From a checkpoint of a small multi-label image tagger: widths [80, 160, 320], trained on photos of arthropod specimens (BIOSCAN-5M).
Rows from block 3 of a small multi-label image tagger, named by matrix and row number. Rows with one number belong to one channel. Each number is 128 + 32 x the weight over its row's rms, rounded and kept within 0 to 255. All counts start at 0. Numbers have three digits each. After the name is the row's rms in percent of the matrix's.
Before each channel's rows are labels from the 100 images, of 14976, where the channel reaches its highest value: "strongest on" is what is common among them. Only what is clearly more common there than usual is listed. The data: photos of arthropod specimens (BIOSCAN-5M).
# convs0: first 3x3 conv (model.blocks.3.convs.0.weight, 160x160x3x3, each kernel summed), inputs 0-79
# convs1: second 3x3 conv (model.blocks.3.convs.1.weight, 160x160x3x3, transposed, each kernel summed), outputs 0-79

strongest on: order Hemiptera
convs0.84 092:127148128093137134122089129123069131137147152082096085085118197091232171121116103177075156115132090119155128117193098124132184120124114183102126090157157186142089155110126089121110112081129071076147173090082110149085123115113135183110151129
convs1.84 099:144165123140064073062088067135138128154132090180062136123145181137095121125137104103176097099130132143170116101127180227155179080146171131169107134124108093129126127133148141145138167073103086160130109202172109088115106157144144177138114119

strongest on: order Coleoptera
convs0.46 100:136126117168086133116120102087100142091111161204148125136151128157120096162108091110055113146090133117096127141125095075121079135110092159167145097065134132136117128082075053152128169140125055123037067173190154172080127088075152132101112119
convs1.46 098:122151135140115106092091051113128095128047155121131117099082108132116085052149157112160127130117133114103026104154094099141103084102092112118146150089133102119142109101134157105147126150112140130097092076130127164069114133131116125125125112

strongest on: order Hymenoptera
convs0.39 098:102115103094096129181181135098107103107145133042185155166085167182186115126124127132135122154096176101109158103180117100141091180146191131108107147131125073070095133101139081114131153123170135108114160109138074170139168119096137122108191080
convs1.39 099:100128113108081093149148122088147128137044087192114114094106069113138110109110059104081107096116091149128090120140074120149130058103118120136140101126150088121156129108119120116086087137107089131094092172140109057093107142201161114139107116

strongest on: order Coleoptera
convs0.145 094:132183063092150137139121092172168114084152164100080110143125121082100128112123106093115185146167164102064095088076084104130145094099102130107078074114100164080114054133100133128091130146145137089155119139167107139145148080120106107150171096
convs1.145 096:108161110067089124147131154119125129130147111149155137098128125102092120067167062182138039087130147107126159138140124148073108073090138092073169158123144138129109067127122107146100123112120113146171121149106064153091190152075131064111101090

strongest on: order Coleoptera
convs0.51 106:161093127099124095118118146127078139088102108136122185166118128101119134123103129087153124101112138114142056101161146143146133147145131091110128123114151173182058109176145174181124144141174092098110079145117122112109134120127142084105115092
convs1.51 096:148131148128096109139157101170169151069122131120112098119139125150147194121132079143080098131111108126141177168150162096108123122156166114112120093169134134098105144129058104126130133105138104173188140222177118138131171150093076155164109162

strongest on: order Diptera
convs0.105 090:118067107153137164086088171072088103116127164149113149089168103115021089153096137109095129117150094153071207095102100173111123087109097082153150148137151152179117088167134082110129174125112070130118133102133123106093118154102107130142049135
convs1.105 111:089129113184134071139128156188158180112105112127104053116132132157144145138130142113090104147067108076150118097082124037093163114153117119160180118183108140108126099101101096121197080100129166183132111152152112112128119132096133128107099203

strongest on: order Coleoptera
convs0.61 095:117092041107102144156157075117168144105113098048149140106139138145119159151104131097119063125113149097133183055117111122147028128090147087088105112101085082134094127088087166199118119119141120102095125118075116151164118110100151083187120147
convs1.61 098:075135135115150145102158131100114141147142112085112179121124148140102108155108183128144176120109106113127141114158146101162170137149061174173140126105223118155087115092114084075106095150081130108097151037134138094092126129070127138116136136

strongest on: order Hymenoptera
convs0.110 094:117105089069119095104115123144144075131116161106097114101138111124113174171136152151086154171104149111129088081103108106128113117127162096120110159074116085108154136121102053113131121144144175130122146099121150178147124146157210088099137119
convs1.110 092:118052098110112095191142162119095101138092090171116111125086104135176098102104151117110151133127140113069116152171130181169106098115158132113078135129148106125099162159074146108110130144096118104115048139201162094116170188127198154155149178

strongest on: order Diptera
convs0.77 094:150113090105109120058079124105094108125148084097064105101071135090058113133130155112060149138124137093084082074108100113129128134128181137083121063125074101142082153119094135169094115142158188108089130084134108129108109136122079095143120076
convs1.77 092:136132130113136050161133155124092153109079132150120113131154127168142142093139140126058147173127139074125157086173177110134153088143118146133082148189153088102121117158128125140138119050122106126157101166147131102129154133087161196104098170

strongest on: order Hymenoptera
convs0.154 097:160145090202156118085122164063114096174097127134187108142165162155095171153123173182102175124137101148100100204083094132137164090087121131152137086105117108104116166146150128155149121112165149130090144113135132163117111127107164129137136086
convs1.154 106:109104139087119120178101076106047124123137116137128123105081055111118064052099077055111130140071143141075097109158111130103102140130108097118112142125126102136140152123166072103114129186097091103048121140115168079141147096138126109140134162

strongest on: order Hymenoptera
convs0.125 104:122184132125113132102127097095138088166142100089144160163114084159111141144168124092067127107129144086175073131143123103125149110077111097097122127116135154122164189117045069125117109126128098190111124117108175118155039108147160105162146111
convs1.125 103:129105187126114137115079123119128115095114134136135102113107106114112063084128132070122225144150107112136149101132136127205142110146136139145129124103134133160121093110142144122149127123124111143102114150108255076136139153092182142097121172

strongest on: order Coleoptera
convs0.81 116:107107085097127152079169106162160118127206106117157091077120125078117127062102108107183158152146105155153060128075148155100188153123088110065136111123139166108142127109148143149109133136094112093175091117081129163121115141111071103166113156
convs1.81 093:168170159117123081081129135181114139127124143147134076140118121091143126126136110119096086195108175136116125148075098116097078114121148131168112174092076141091153112097111162118142047111108146145146135130099084210099131075090132150126116066

strongest on: order Coleoptera
convs0.47 096:152162057157086121137128133033124130122123108118084112151063135133110135116156137064147063120089108106110036140145117089133030125141136130103171083080119106101129130107073116130098121116140157103087110099150080083132072055139140107111125107
convs1.47 114:146117152109111145099133104137206057091079088133094139124112113133122161100115098154087181155201160082157154091206159095142125151125096130136103083092180092156117137109146145131091132138170154136114123152115135038069123080116110149106154035

strongest on: order Coleoptera
convs0.151 102:121180115095117145117084098170137136120157127164184110217103142087107144137144089107118141153161158112114184111136094130120145133131174103098128118166138108090076143128068104121125171102140104107137135120204150204150146109059115067126175077
convs1.151 107:120129125113085075140153115113173125185115099159146158074085157122137092117089151153130098150124103121150082167145087117176138050143096118133103104122116101133128163083125053080136111139085139129115111004081124133104106162130175098070073180

strongest on: order Coleoptera
convs0.92 085:110076130146071165101099147131058124123079134141073104107108093136143091085108104130075145130158058085148148151134136121151043154124118138085149127141151125120181102125101183085115156134110093135131053101147112148121177075181134149111119155
convs1.92 109:111140098173153123124111136163116178079100128169154147137147172119133108128158133161112076145100075133153047138077075005045136082153052121152138102149141078087137106072077114158158073130109145189121112130138142105136144137135161116138118142

strongest on: order Coleoptera
convs0.13 120:096137135123144086120093094119111124064156133162090127132164119114081072154122075184098126147090114150090158129106082077108174084100130111116079163105128134136158088126124107099080181141097100114118070122195117120093142094091087107064127164
convs1.13 100:061143090159088154168085138188144091108125158112138042100110106147158124068154115115158081138189104106132156110053069155072163105131129143130175143151151141135125062103100146171127105088130127119184099092169060113092118169146155099141129078

strongest on: order Coleoptera
convs0.111 091:054143093116128202132096108161182092135123106128144147175121071121096125169096107115141134126134104097136076079102103113105142186119101069130129106114120123106111139092070088109120117100161122143158129131153110129151087125150205124164146112
convs1.111 114:148096145086101104106189121128111191169158090146149113082110147106106097109091151130096129241143147103188102131116136054139117101095096094100062113115144113119137123113094076141164079147079118144082131096129101201108149129084187151113073169

strongest on: order Diptera
convs0.68 083:122112079084098098120141123159106127168086102105129103092117175162097132110080118177131160137119095114110089109092126087141054172132157124117179169128145125149120140123138119076130131126120088082072137055174154172118129164169066151137156178
convs1.68 109:132134088097116113094210142080156126148180106120121043090096107134195135143137152135126094107094052123154155157100142168185096057145115197156085130132141111174124130158154166149102124118102113130102109143108137125139080187144130057084151173

strongest on: order Coleoptera
convs0.54 126:107122148189106161143136154152185128160139102178135136176119125144157151067145117144111167120132129160105230207132105124158120160148135137195144125103141151115120137116174138183125140136154132175097127137180114203131184150144085180181185189
convs1.54 101:137120119082161118092076070148127095122128149159126160129108151112169096063152105118138127114121102126157093138157095164142087094137117150149131140149090052134067105083139141112113101096108132105085081088073092112107062091095140081075103186

strongest on: order Coleoptera
convs0.52 095:152201092069105105114097104113126210130096118127055112132130113129099168136200100124152149100139137151072082131133165176147122115160068062103139107132119147147078137128109141092086197124146106184154070090113136136134126114056114102121114125
convs1.52 101:124175112128083149094162139157154079087125120197113151129133149117089145095155100148134105138164113118151108136119125140081132125184126157163160100165116116118102144090089188229068166053104154161133156145136116098128138107136115184136086062

strongest on: order Coleoptera
convs0.127 104:123087159114122135149107083067092115116116109080113160143076128125150147105108139074143113136076152091130181089167111096101052127088121083142133155175122138083174128125128066131079086105166092156151099114085110108127169075160182159083135117
convs1.127 090:062142141093140157092145160085148068053146103147140131105151127158155141176151153134084124121077064112133150118165098087159152100083164123139127101143119140130133079103084137099096106146155130129115174112170147094095128131144150141152110160

strongest on: order Coleoptera
convs0.55 106:100147138092043157125153159128158114151153087146078043162086085119070108144143118118133109171152123096132121119123094118148094074107112156092193165092123102148176125143087074142048150128145149110147152040125141150149118144122179137106124158
convs1.55 094:162130134130138157105126121136088115085055143160124137098100123127168117104095102099150110110103151134098114182164065204118128132104120119089149176124109160120117133164063174115107127162114108129131071097172174109117067112109128167209129115

strongest on: order Diptera
convs0.1 100:154116031072102103132142079112152127077104124111078148112143149118130115103116025128091088136156149127145025085115147075097155122114080159105114108042058088098079101069102184096154081142138116101190095084108132146115108148076173103133139096
convs1.1 099:122160151125115093127155141083091185172157102119183136106130152120188152135144160161119132083077112138084086139138106139135118098124119148137104121152172167203093078126126159122072077130121117137157132128119006159182093157113145100064128056

strongest on: order Hymenoptera
convs0.121 085:134102168178134128154120154088151129150096143159111119154106095153093117170197145114153118196139110131092205170124136102136104085144228101097119099113157170134167105129107147131122155144175152135082102170170180102139157124155103114146175100
convs1.121 070:056094116073084128172134117127121129133084092218098141093097093095088115061096078103115095103112148129111093092114061114134094129124115133100131136088090089142140136117127124125106080117139126132091103187121161088115080120196114096136106147

strongest on: order Hymenoptera
convs0.10 102:091139097113131149146128106126150110158134127120182094057139130107126106154074062143099108150126122057134086117087087134074171117078132167088144106128124083158144091111088047128171089099072149073135161080088113120094132144126155133124132178
convs1.10 110:143143119156142097100060098075076118139150116102150143152151202151092135106170146129170208147125086148158136134197196164146141137170165089157136115170054163142174094123139148143167146135167119125085160110155124168119129198150113154124178093

strongest on: order Diptera
convs0.89 092:132091199163096139137069118124118087151092107065113130103105072085113090103144084062093122032142104107100126121115099107145167108134101127119084116078113175137122124149100124177047125120097133094083135111166134150116099111103130092082142125
convs1.89 119:149152131159182111097141119088125150197105106186102104096163177129168132120092077101144139180046091111158126181127094142172153089166053131174183144166195099114138102140139081156143108140156086144150089115123088075139083147162137150083136112

strongest on: order Coleoptera
convs0.28 104:135093148159180149027067146086111148097149176105079135111125088042109035097116099104087102159141131119127088123136113100109103065128060126113114139101084100179113103084112111104132128142082161124120082093144092124096110157087097122104105102
convs1.28 099:111132105144089122133110126103188144183138126136146105133107155103123148153110166112173114129125101137188182137125145146118164040074115114119076120137084140159157139113148094166081145180091074178158112164176075165143161193149120113135067146

strongest on: order Hymenoptera
convs0.98 091:106180169133131118087125115125141060163143102109110137174119170126154163150229107078141142082125124122096105150054111089117144119142125094100113165144100127087136158154119137143045122133090114099059108125095110144129111117092102113083098098
convs1.98 096:104090088043092129212147108118135084129066121163114099138118092098136118122113069135098022134130127154145133066136105114166159111109075102153109115127165122103127086113158093084118098105187149118148121127139159024101135163189135120221146077

strongest on: order Hymenoptera
convs0.120 096:093119100143124151106096051134121111142107209133127127077163150102109140127128114160068116123115119081183129151133083071118100123109186127097078120125148065134072121140104121125120130119162115095111120113114124175185112090127124140081116127
convs1.120 094:081167118123081106113110135089100138085112084125115125102123140104151098132167171127174166087135119156105056134149085141157155121103105169171095139139158117133067197082159128100138105173056148131107092060133132096121089137104127092155127135

strongest on: order Coleoptera
convs0.29 095:146131138111105089087148114145154195133121125156045173127101049127064154104178107172135134080132120133116138132165129185123131141158096109106095144172104078112092050117128086077137150128102143169141048093122148148115143115089141122151097196
convs1.29 099:160152126140121173124151128146195102046133107177090106108142130128140092152078115132118116114184087126090158075107139110145130089095129137137176141104172183122183197104140168119092061111162094092150130158121114118054121133153144116123125066

strongest on: order Coleoptera
convs0.137 109:126158158107142103132143118086120157094128142136070116185123119095161109117149114143157089056090154084140190143127097099105084106110105166135111065225128141131086127173121176084087177130085092142162064117186115153113193161077092105089082130
convs1.137 096:092163172122102129123148119134104155113078195189144121155131123133116133130144084139093106078114135130114137146120105163147142184104152122146179151141087159127148069155117096152088137166167186132163117114085106177134127112143116126102160079

strongest on: order Coleoptera
convs0.119 112:111105146098151071178122170109086133140122146113101150102087109083111087125106117056089100124086141089112070144115118083102133142124126111127139176139139137136116120194111139148120084114180094161120122138135095060112113129104083160065097078
convs1.119 094:115124076108096196120115059084159086085123096097127091142143099102168126153096143133131091106203095151096175070125171132099141142095170102126163117166134136169081143131104145128134124098112116186135165118178111049075152137190159100137134053

strongest on: order Hymenoptera
convs0.24 106:137096163114107145130131139113134129047134178125089104057218141151140230104160121088125146072109083095154088132112143086136095133135177122100096107107109161133047132187108122161110115117115082146143096132132067160123163109141100118113188091
convs1.24 100:128092124071100133150204134111114082043100071171133135116096077110128168157147146106115117090124130132083063108157105139117088096111095112127126149152166092150123132115135059124107178147103160118107097120122211081163166176138136101134118160

strongest on: order Hymenoptera
convs0.20 092:063096113132141117138125125158108107109103155168131136171133131107119134136167162133082119091144127204095171220071124158114142140175089084149162151181140154169084162132163141170106160145098110138124164147124140101127159155113134137164115134
convs1.20 067:067120135069082138134114103156125126122112105229092123114096065147071150076053107060097104108073109092107140099091100071117118136122107140105163111113133166112173131108141091095105062106181101118078123155131165124094132096167131176130128106

strongest on: order Hemiptera; family Drosophilidae
convs0.83 099:164166052107159125164179149117115179178107106109145092121121116140163115083113070048120100144083116177085106118151168095101128144118102146128119107139114117153141190123166164123167134131141141144172166145104123101163131144114096139135088154
convs1.83 104:100127127134117124100195107154136114165169131182135135144119117129106091117158103160151072093200102128031149116121083181156120110145161118129139170200145114137110056087141176160117065091105116112121124152115100130156080168138147155104120105

strongest on: order Coleoptera
convs0.128 097:136124165093145132149145132095097126131144079128104119146073104151059111155129147107070098161181132145113144130111081152130111120128085109129153121156157098161205093068152152137158105144117123117110064099103141088118109134156111130105196128
convs1.128 092:034146133069108234115131137127128110113112114142073125109116145150118056132104110145151106126121101106128154120103113114161082122112075142109167130132119111071108116059121124091134053110120163112125137093112156147133126157159151069124116107

strongest on: order Diptera
convs0.27 099:080120114108145065100106097095121163131087124144090107049133134088117106110120093151092132114129108092093068081104131089104155120110144121103106105099115054134083111076116090106131071144104157130091123081162156074123153133130100123082114078
convs1.27 107:159185101134176189113141144156163067123180118168122203110124129133140173162133179191172163110123131133088092191136145174156142095127112161145135119188141133126118102135158119162090156126137139137080148146159099144172133200149126171113159150

strongest on: order Coleoptera
convs0.107 095:140167149119168119145127072070071101120163116086172127099097087129083082143124143100090087173110160112096105119083112137178084105120129153072206141138122114129095106085118094142133147109124095094103119125066130156135092185072121150160118107
convs1.107 097:048128123108144109106099086114077102095066121182124121146102172163118095115143156146126105116175144109116112108141112139138074052095183129129136153092129161095119107097101182083118067112088129142125071125144113098111106184164194103152124155

strongest on: order Hymenoptera
convs0.17 081:132116083102093140106078125105114160162082088138103134229062121137088127137105103139131167159098140079148151164118099150118105115130066043128108088159164103117110113123075110114085180080144084154136127099152168146146160140103090124145145134
convs1.17 110:124137101069043103130196117089132127184129123133142097111080126078147101143095129148123129070103056177092120101120079195184141072148101124152108119114128113189136120127137112089115122125112133134124091090110209127137139139129209116144131167

strongest on: order Hymenoptera
convs0.135 115:124129099060153097163095083148104110095161105111125109143084102093130089107096145121156117089100113140086059089122127119124108076110150140077060083110087158097135106123165107113069143101110140048173116123102112135077115104140135109136116155
convs1.135 097:124131146108100152165175158102158056096177180039126127070112107123153103139134145135120127165141150141208162147215126129155115093173094121118113090170173169148157112156121113116121197106152125139164143070131163092077140108105138135130111108

strongest on: order Hymenoptera
convs0.112 084:141213116103134153109104102120117133123112085083207075154120102118144087130083103092125076114115130135109115161117105095109055097084134113107130106095108152149130151132182098042144137098087087117045174124114141158124110042124056111103084129
convs1.112 105:147135122111165105135133095146054101116111095128154160085101081108132083131142130094149186124096094113093114073130137118115140115140120108121076175155171135122107095161117064112124155156130137117109110127126176123094121167111202122143082224

strongest on: order Coleoptera
convs0.147 087:155101191134120158111124100113159148161129134152167089092199120071082074121109055085118083114111140155159089118112068166114042083152161142160061119123073099127172126084168136098121085082084185070088133105133147102115088125082109133087147093
convs1.147 124:141186123140127177105089119115147142087188103074143152113137223098125114081108142137180147122114110093143129148116092070094124155120153110096211110143056110139120119120122078129140138177102115152109117140114153104111115184186107068114101125

strongest on: order Coleoptera
convs0.143 125:192146212165110131107126147116188159176129123131145136169110167095196103137150140123143096141096135088142141094204133154127115110139148134162133135180155107104107232126097201130150095173157152088104161157149145161139187149136131166149137116
convs1.143 084:090110103059127117114103072155084165124065130220104082139103115143124126112131122118136051123164113178100163097172075117161086158140121112175143156135096079129147076124112050187103191093173103105106119104096148144125083103144120103151149122