From a checkpoint of a small multi-label image tagger: trained on photos of arthropod specimens (BIOSCAN-5M).
Rows from block 4 of a small multi-label image tagger, named by matrix and row number. Rows with one number belong to one channel. Each number is 128 + 24 x the weight over its row's rms, rounded and kept within 0 to 255. All counts start at 0. After the name is the row's rms in percent of the matrix's.
After each channel's rows are labels from the 100 images, of 14976, where the channel reaches its highest value: "responds to" is what is common among them. Only what is clearly more common there than usual is listed. The data: photos of arthropod specimens (BIOSCAN-5M).
# convs0: first 3x3 conv (model.blocks.4.convs.0.weight, 160x160x3x3, each kernel summed), inputs 0-79
# convs1: second 3x3 conv (model.blocks.4.convs.1.weight, 160x160x3x3, transposed, each kernel summed), outputs 0-79

convs0.137 077 [118 106 158 124 160 131 113 131 117 117 170 119 100 155 136 103 135 184 101  72 110 126 145 111 124 139 146 106 134 184 113 152 119 125 118 143  82 113 142  90 157 172 133 123 133 102  93  96 121 120 113 121 113 118 155 119 109  96 110 110 144 128 109 141 119 118  93 124 136 122 113  93  92 147 110 101 141 144 172 124]
convs1.137 123 [112 104 118 151 170 123 108 146  93  85 121 102 155 126 117 196 132  97 100 142 121 143 114 137 149  94 105 134 136 151 159 113 106 109 158 124 217 147 114 132 116  93  82 123  76 119 148 129 113 141 139 113 135 117  95 148  98 118 153  89 118 111 125 137 116 134 114 107 146  98 122 126 117 163 135 132 135  74 112 137]
responds to: order Diptera

convs0.97 104 [ 80 129 119  68 132 142 167 175 164 148  73 113 130 137 140 110 115 114 112 109  96 139 172 104 112 130 125  92 123  93 141 140 155 143 118 132 117 150 120 112 167 117 156 115 149 113 156 114 127 145 115 107 120 105 131 143 128 120 138 106 128 113 202 153 121 165  94 144 105 145 137 128 142 164 156 144 155 152 170 160]
convs1.97 092 [102 116  83  73 103 107 129 131 113  70 138  90 128  56  88 166 119 125 154 127  86 104 118 129  92 107 122 109 102 132  99 132 131 124 154 135 108 139  96 117 139 104  99 120 107 106 110 114 131  85 128 110 118 191 113 109 101 122  96  97 103 115 115 101 154 143 108 151 111 114 120 112 117 115 145 151 100 114 150 131]
responds to: order Hymenoptera

convs0.62 080 [118 113 135 132 171 117 114 103 145 167  96 127 121 101 153 110 127 120 106 171 117 114 110 129 156 124 152 137 109 145 118 143 182 141 132 119 109 114  90 137 108  98  62 140  99 149 156 104 137 121 126 180 139 156 119 126 120 145 118  99 133 136 135 148  98 167 121 116 135 109 139 110 150 135 165 124 103 156 100 117]
convs1.62 107 [137 121 127 171 134 128 151 124 141 123 134 125 180 125 125 125 145 132 143 120 222 104 111 105 113 122 135 133 111  88 159 133 117 106 150 133 136 149 124  70  88 128 140 105 109 100  70  94 120 152 136  93 149 142 128  90 159 100 153 110 136 156  85 111 118 159 152  99  90 124 140 154 180 138 120  91 128 154 100 143]
responds to: order Coleoptera

convs0.121 121 [125 134 158 134 128 104  96 128 142 123 163 188 147 110 137 161 153 128 125 134 122  87 111 127 111 153 123 114  95 105 104 111 105 120 142 130 205 162 116  98 126 104 107 121 106 122 157 135 141 146 153 113 164 116 159 125 136 129 100 121 128 185 140  93 157 109 136 104  76 145 148 106 117 132 134 118 158 130 115 147]
convs1.121 083 [ 94 171 135 118 132  93 129  88 102 148 154 145 106 133 114 156 134 122 143 116 147 154 151 135 150 113 145 127 157 111 131 124  93 115 115 127 100 146 148 100 166 116 113 137 119 164 144 153 144 148  89 106 132 157  84  80 115 119 140 139 113 111 140 107 143 129 153 151  78 165  85 116  94 100 130 118 125 110 113 106]
responds to: order Coleoptera

convs0.85 087 [158 150 113 140  86 138 125 120 113 117 118 116 142 124 150 128 126 126 149 146 112 107 141 159 124 118 110 125  98  92  86 158 129 153 120 107 121 104  90 111 113  91  80 149 117 125 108  97 171  90  92 128 108 140 125 153 130 147 126 104 145 129 110 151  59 128 138 140  83 121 140 123  65 138 111 123 161 110 166 160]
convs1.85 120 [121 149 143 121 153 130 120 116  97  65 131 122 122 101 112 119 132 121  99 127 150 117 125 124 134 116  79  70 129  89 148  83 108 121  99  92 154 105 118  89 131 114 151 146  91 115 168 149 148 142 132 117 164 135 150 125 101 129 143 107  80 166 111 136 114 106 121  58  97 121 107 125 125  98 127 133 133 140 118 101]
responds to: order Diptera

convs0.120 109 [130 146  92  85 104 118 129 130  85 142 107 140 147 139 108 140 107 170 165  76  93 140 137 163 104 106  98 107  94 136 124 126 147 116 100 108  72 128 151 186 126  73 156  97 106 131  94 111 129 135 113 118 115 147 145 102 127 145 136 115 138 105 105 121 121 169 124 115 121 125 124 154 130  77 119 151 123 113 110 177]
convs1.120 104 [124 137 141 106 135 175  81 141 145 168  99 144  79 124 133 117 130 117 131 122  90 156 120 101 127 127 149 134 121 146 134 130 134 126 104 137 112 121 126 165 156 112 124 113 134 138 140 110 153 148 111 119 136  75 131 135 115 133 126 104 112 106 129 142 142 170 126 118 103 136 156 155 124 140 111 108 168 189 113 121]
responds to: order Hemiptera

convs0.10 079 [152 125 121 108 130 143 138 140 114 141 127 140 126 133 130 146 118  71 122 138 122 119 128 136 118  85 102 168 141 101 121 153 149 121 148  94 151  89  98 115  96  96 149 120 134 157  84 125  91 137 144 131 121 113  79 121 123 132 125 130 120 139  93 142  64 123 118  91 123 114 104 137 157 133 106  84  83  98 147 114]
convs1.10 121 [138 119  81 123 130 154 154 125  89 117 154 100  95 160 120 145 125 122 109 101 103 157 134 128  99 133 152 158 130 148 112 101 128 121 100 110 135 147 120 151 144 102  94 157 131 128  88 137 136 171 157 124 127  59 175 136 144 135 138 113 157 144 123 137 122  90 116 158 150 104 117 120 105 207 138 166 117 100  97 170]
responds to: order Diptera

convs0.27 094 [124 127 118 128 131 122 146 114 107 124 125  98 129 120 116 107  87 132 100  90  95 115 148  80 105 125 149 136 124 133 154 130 156 145 116 117 122 101 101 112 162 147 134 120 167  90 148 133 109 131 106 163  72 134 127 105 133 129  95 127 102 164 141  70  97 143 181 132 142 106 130 121 147 134 139 108 140 160 142  63]
convs1.27 101 [101  97 114 104 123  95 177 134 141 111 169 115 179 113 136 130 155 158 155  94  97  95 168 136 102 107  92 134 107  70 123 116 123 141 154 138 130 108 111 140 136 124  65 132 121 137 113 115 114 117 116 139 118 154 132 116 109 148 117 109 125  66  73 122 117 133 130 178 133 117 123 132 103 154 131 127 103 113 109 171]
responds to: order Diptera

convs0.79 117 [104 108  91 130 134 120 139 144 135 147 137 161  84 141 146  96 113 135 152 149 123  83  83 113 102 146  75 135 115 105 114 142 145 151 115 169 152 114 128  87 125 143 100 146 122 119 146 124 120 114 117 108 130 131  90 135 150 173 126 119 133 123 107 144 164 170 116  96 211 114 160 120 168 134 120 117 144 118 123  65]
convs1.79 102 [103 162 117 144 124 111 105 118 129 102 144 155 172 153 109 128 159  90  92 135 150 129 132 107 149 119  92 135 126 104 135  81  84 135 150 134 137 119 104 138 131 147  99 113 105 127 204 158 108 172 170 117 164 102 126 123 105 130 147 102  94 150 138 121 117 147 122 100 112  73  94 128 151 110 111 100 135  93 101  94]
responds to: order Diptera; family Muscidae

convs0.6 099 [139 187 100 114 127 138 115 105 113  99 121 135 140 117 111 112 185 106 111 131 120 106 118 123 139 117 189  89 131 135 164 135 124  94  81  46  73 147 136 123 108 139 168 115 139 103  63 141 128 118 107 121 122 114 126  99 124 110 123 117 189 148 139 102 120 135 119 171 113 134 136 100  69 109 136 113 113 149 162 132]
convs1.6 096 [131  96 129 147 149 103  75 135 121 155 136  89 140  84  81 144 121 158 120 100  88 157 116 108 119 129 164 110 136 125 102 145 133 116  94  87 118  89 100 123 125  66 148 156 118 128 121 127 162 116 115 157 142 119 108 111 130 135 145 158 116 108 117 140 105 153 150 114  84 148 126  93  81 104 101 114 137 138 136 136]
responds to: order Diptera

convs0.130 092 [164 125 178 137 126 137 109 141 129 134 135 124 124 119 154 138  76 126  74  81 115 103 129 154 126 137 143 108 144 114 132 120 143 114 125 145 143 134 107 120 138 138 127 124 191 140 142 153 129 138 101 122  98 103 114  82 113 136 128 108  97 134 150  80 143 127 165 112 139 119 138 159 125 128 125 125 127 123 161 111]
convs1.130 120 [120 144  75 121 136  79 130 127 103 114 168 129 118 116 116 120 111 137 113 122 139 134  95  92 151 111 126 129 130  94 110 121 131 132 132 137 180 181  99 133 149 167  68 116 149 121 121 197 144 113 134 113  75 134  87 113 107 150 107 136  96 159 122  88  96 125 111  94 138 132 114 111 110 148 121 129 157 150 121 136]
responds to: order Hemiptera

convs0.156 153 [137  92 115 122  78  92 127 142 113 114  98 188  77 122 111 128 161 126 158 124 145 164 136 101 141 111  90 160 148 115 136 101 140 123 128 145  79 182 112 145 120 144 104 127 133 154 130 138 123 155 150 139 142 164 117 128 108 114 131 172 140  89 178 135 198 166 129 112 136  91 136 103 177 103  96 158  93 103 130 101]
convs1.156 089 [130 129 161 151 100  87 137 138 148 126 136 157 119 141 153 151 136 145 108 127 152 115  97 102 110 142 139  82 123 115  95 163 125 156 116 119  66 151 131 146 138 136 127 154 137 136 140 153 146 140 118 139 144 138  80 145 130  97 115 125 133 106  87  72 117 140 131 135 106 141 180 142 107 118 110 136 128 103 114  87]
responds to: order Hemiptera

convs0.8 142 [ 87 120 157 124 123 120  98 108 107 184 138 129 114 162 122 139 131 115 129 168 149 103 163 146 118 113 121 141 151 163 140 125 123 127 143 111 138 158 127 123 131 213 125 119 152 128 130 121 120 171 115 114 130 121 145 163 137 152 136  90 153 125 148 115 147 128 136 146 124 128 101  93  67 151 121 147 147 127 185 147]
convs1.8 110 [103 126 149 145 130 131  95 146 115 171 173 130  92 111 123 131 139  89 132 148 111 121 155 118 134 130 131 117 128 108 153 172 142 115 163 111 107 117 134 121 131  74 176 145 144 106 110 102 121 125 104  94 125 124  93 106 121 124 141 133  69 113 103 161 117 123 149 140 100 128 163 123 156 114 109 110 111 103 112 108]
responds to: order Hemiptera

convs0.103 089 [153 103  88 141 148 107 118 119 137 105 122 122 153 130 109 124 108 108 189 136  94  95  80 133 106 100 188 113 136 135 152 170 179 107  93 104 123 126 136 153 135 143 169 118 140 107 134 118 143 149 121  86 149  88 173 144 120 118 148 159 158 135 137 108 147 121 169 126 140 136 114 119 145 132  88 150 109 115 134 135]
convs1.103 096 [117 121  92  88 107  72 167 138 126 102 156 121 124  69 135 121 158 105 148 112 108 157 122 131 120 121 159 126 119 100 132 124 108 103 105 128 114 144 121 144 163 139  58 128 112 127 145 130 111 145 135 106 150 121 109 107 144 139 123 128 138  72  89  80 111 117 112 187 108 105 110 151 149 163 150 128 113 164  93 111]
responds to: order Diptera

convs0.94 116 [183 148  97  96 149 104  91 113 124 117 116 128 129 110 124 122 122 125 108 124 154 103 100 148 144 139 161 132 181 112 105 143 133  84 124  77 124 144 122 150 152 125 115 116 101 150 113  70 137 114 125 137 169 128 142 134 137 112  94 127 152 141  98 114 102 130 107 105 141 136  86 111 118 123 114 111 133 124  68 111]
convs1.94 096 [175 153 101 151 138 120 170 161 124 125 101 146 116  80 149 131 106 115  96 122 123 162 159 113 136 117 129 156 141 117 126 127 164 142 154 150 138 149 161 121 150 139 102 152 102 129 124 102 147 158 124 139 146 119 118 102 145  95 119 104 193  92 155 119 107 169  96 113 124 160 158 157 178 113 136  87 122 180 129 110]
responds to: order Hymenoptera

convs0.14 107 [163 124 157 160 119 138 119 128 120 136 106 133 136 159  87 132 155 121 114  74 117 149 158 120 111 120 121 120 166 131 157 123 140 122 112 157 120 132 151 169 143 136  93 128  80 141 159 151 130 135 133 188 101 110 127 126 109 138 145 123 137 120 120 105 105 127 164 133 124 116 185 115 138 123  86  85 184 124 174 180]
convs1.14 095 [135 132 175 110 149 169 133 148 130 164  90 120 117  96 141 136 135 125 138 127 120 129 142 109 118 130 130 125  98 143 106 100 171 142 124 171 113 139 104 136 123 109 206 115 160 123 135 120 143 160 120  75  78  93 124 177 133 125 122 142 108  97 133 110 140 147  89 115 110 137 111 165 140 104  81 103 149 148 120 135]
responds to: order Hemiptera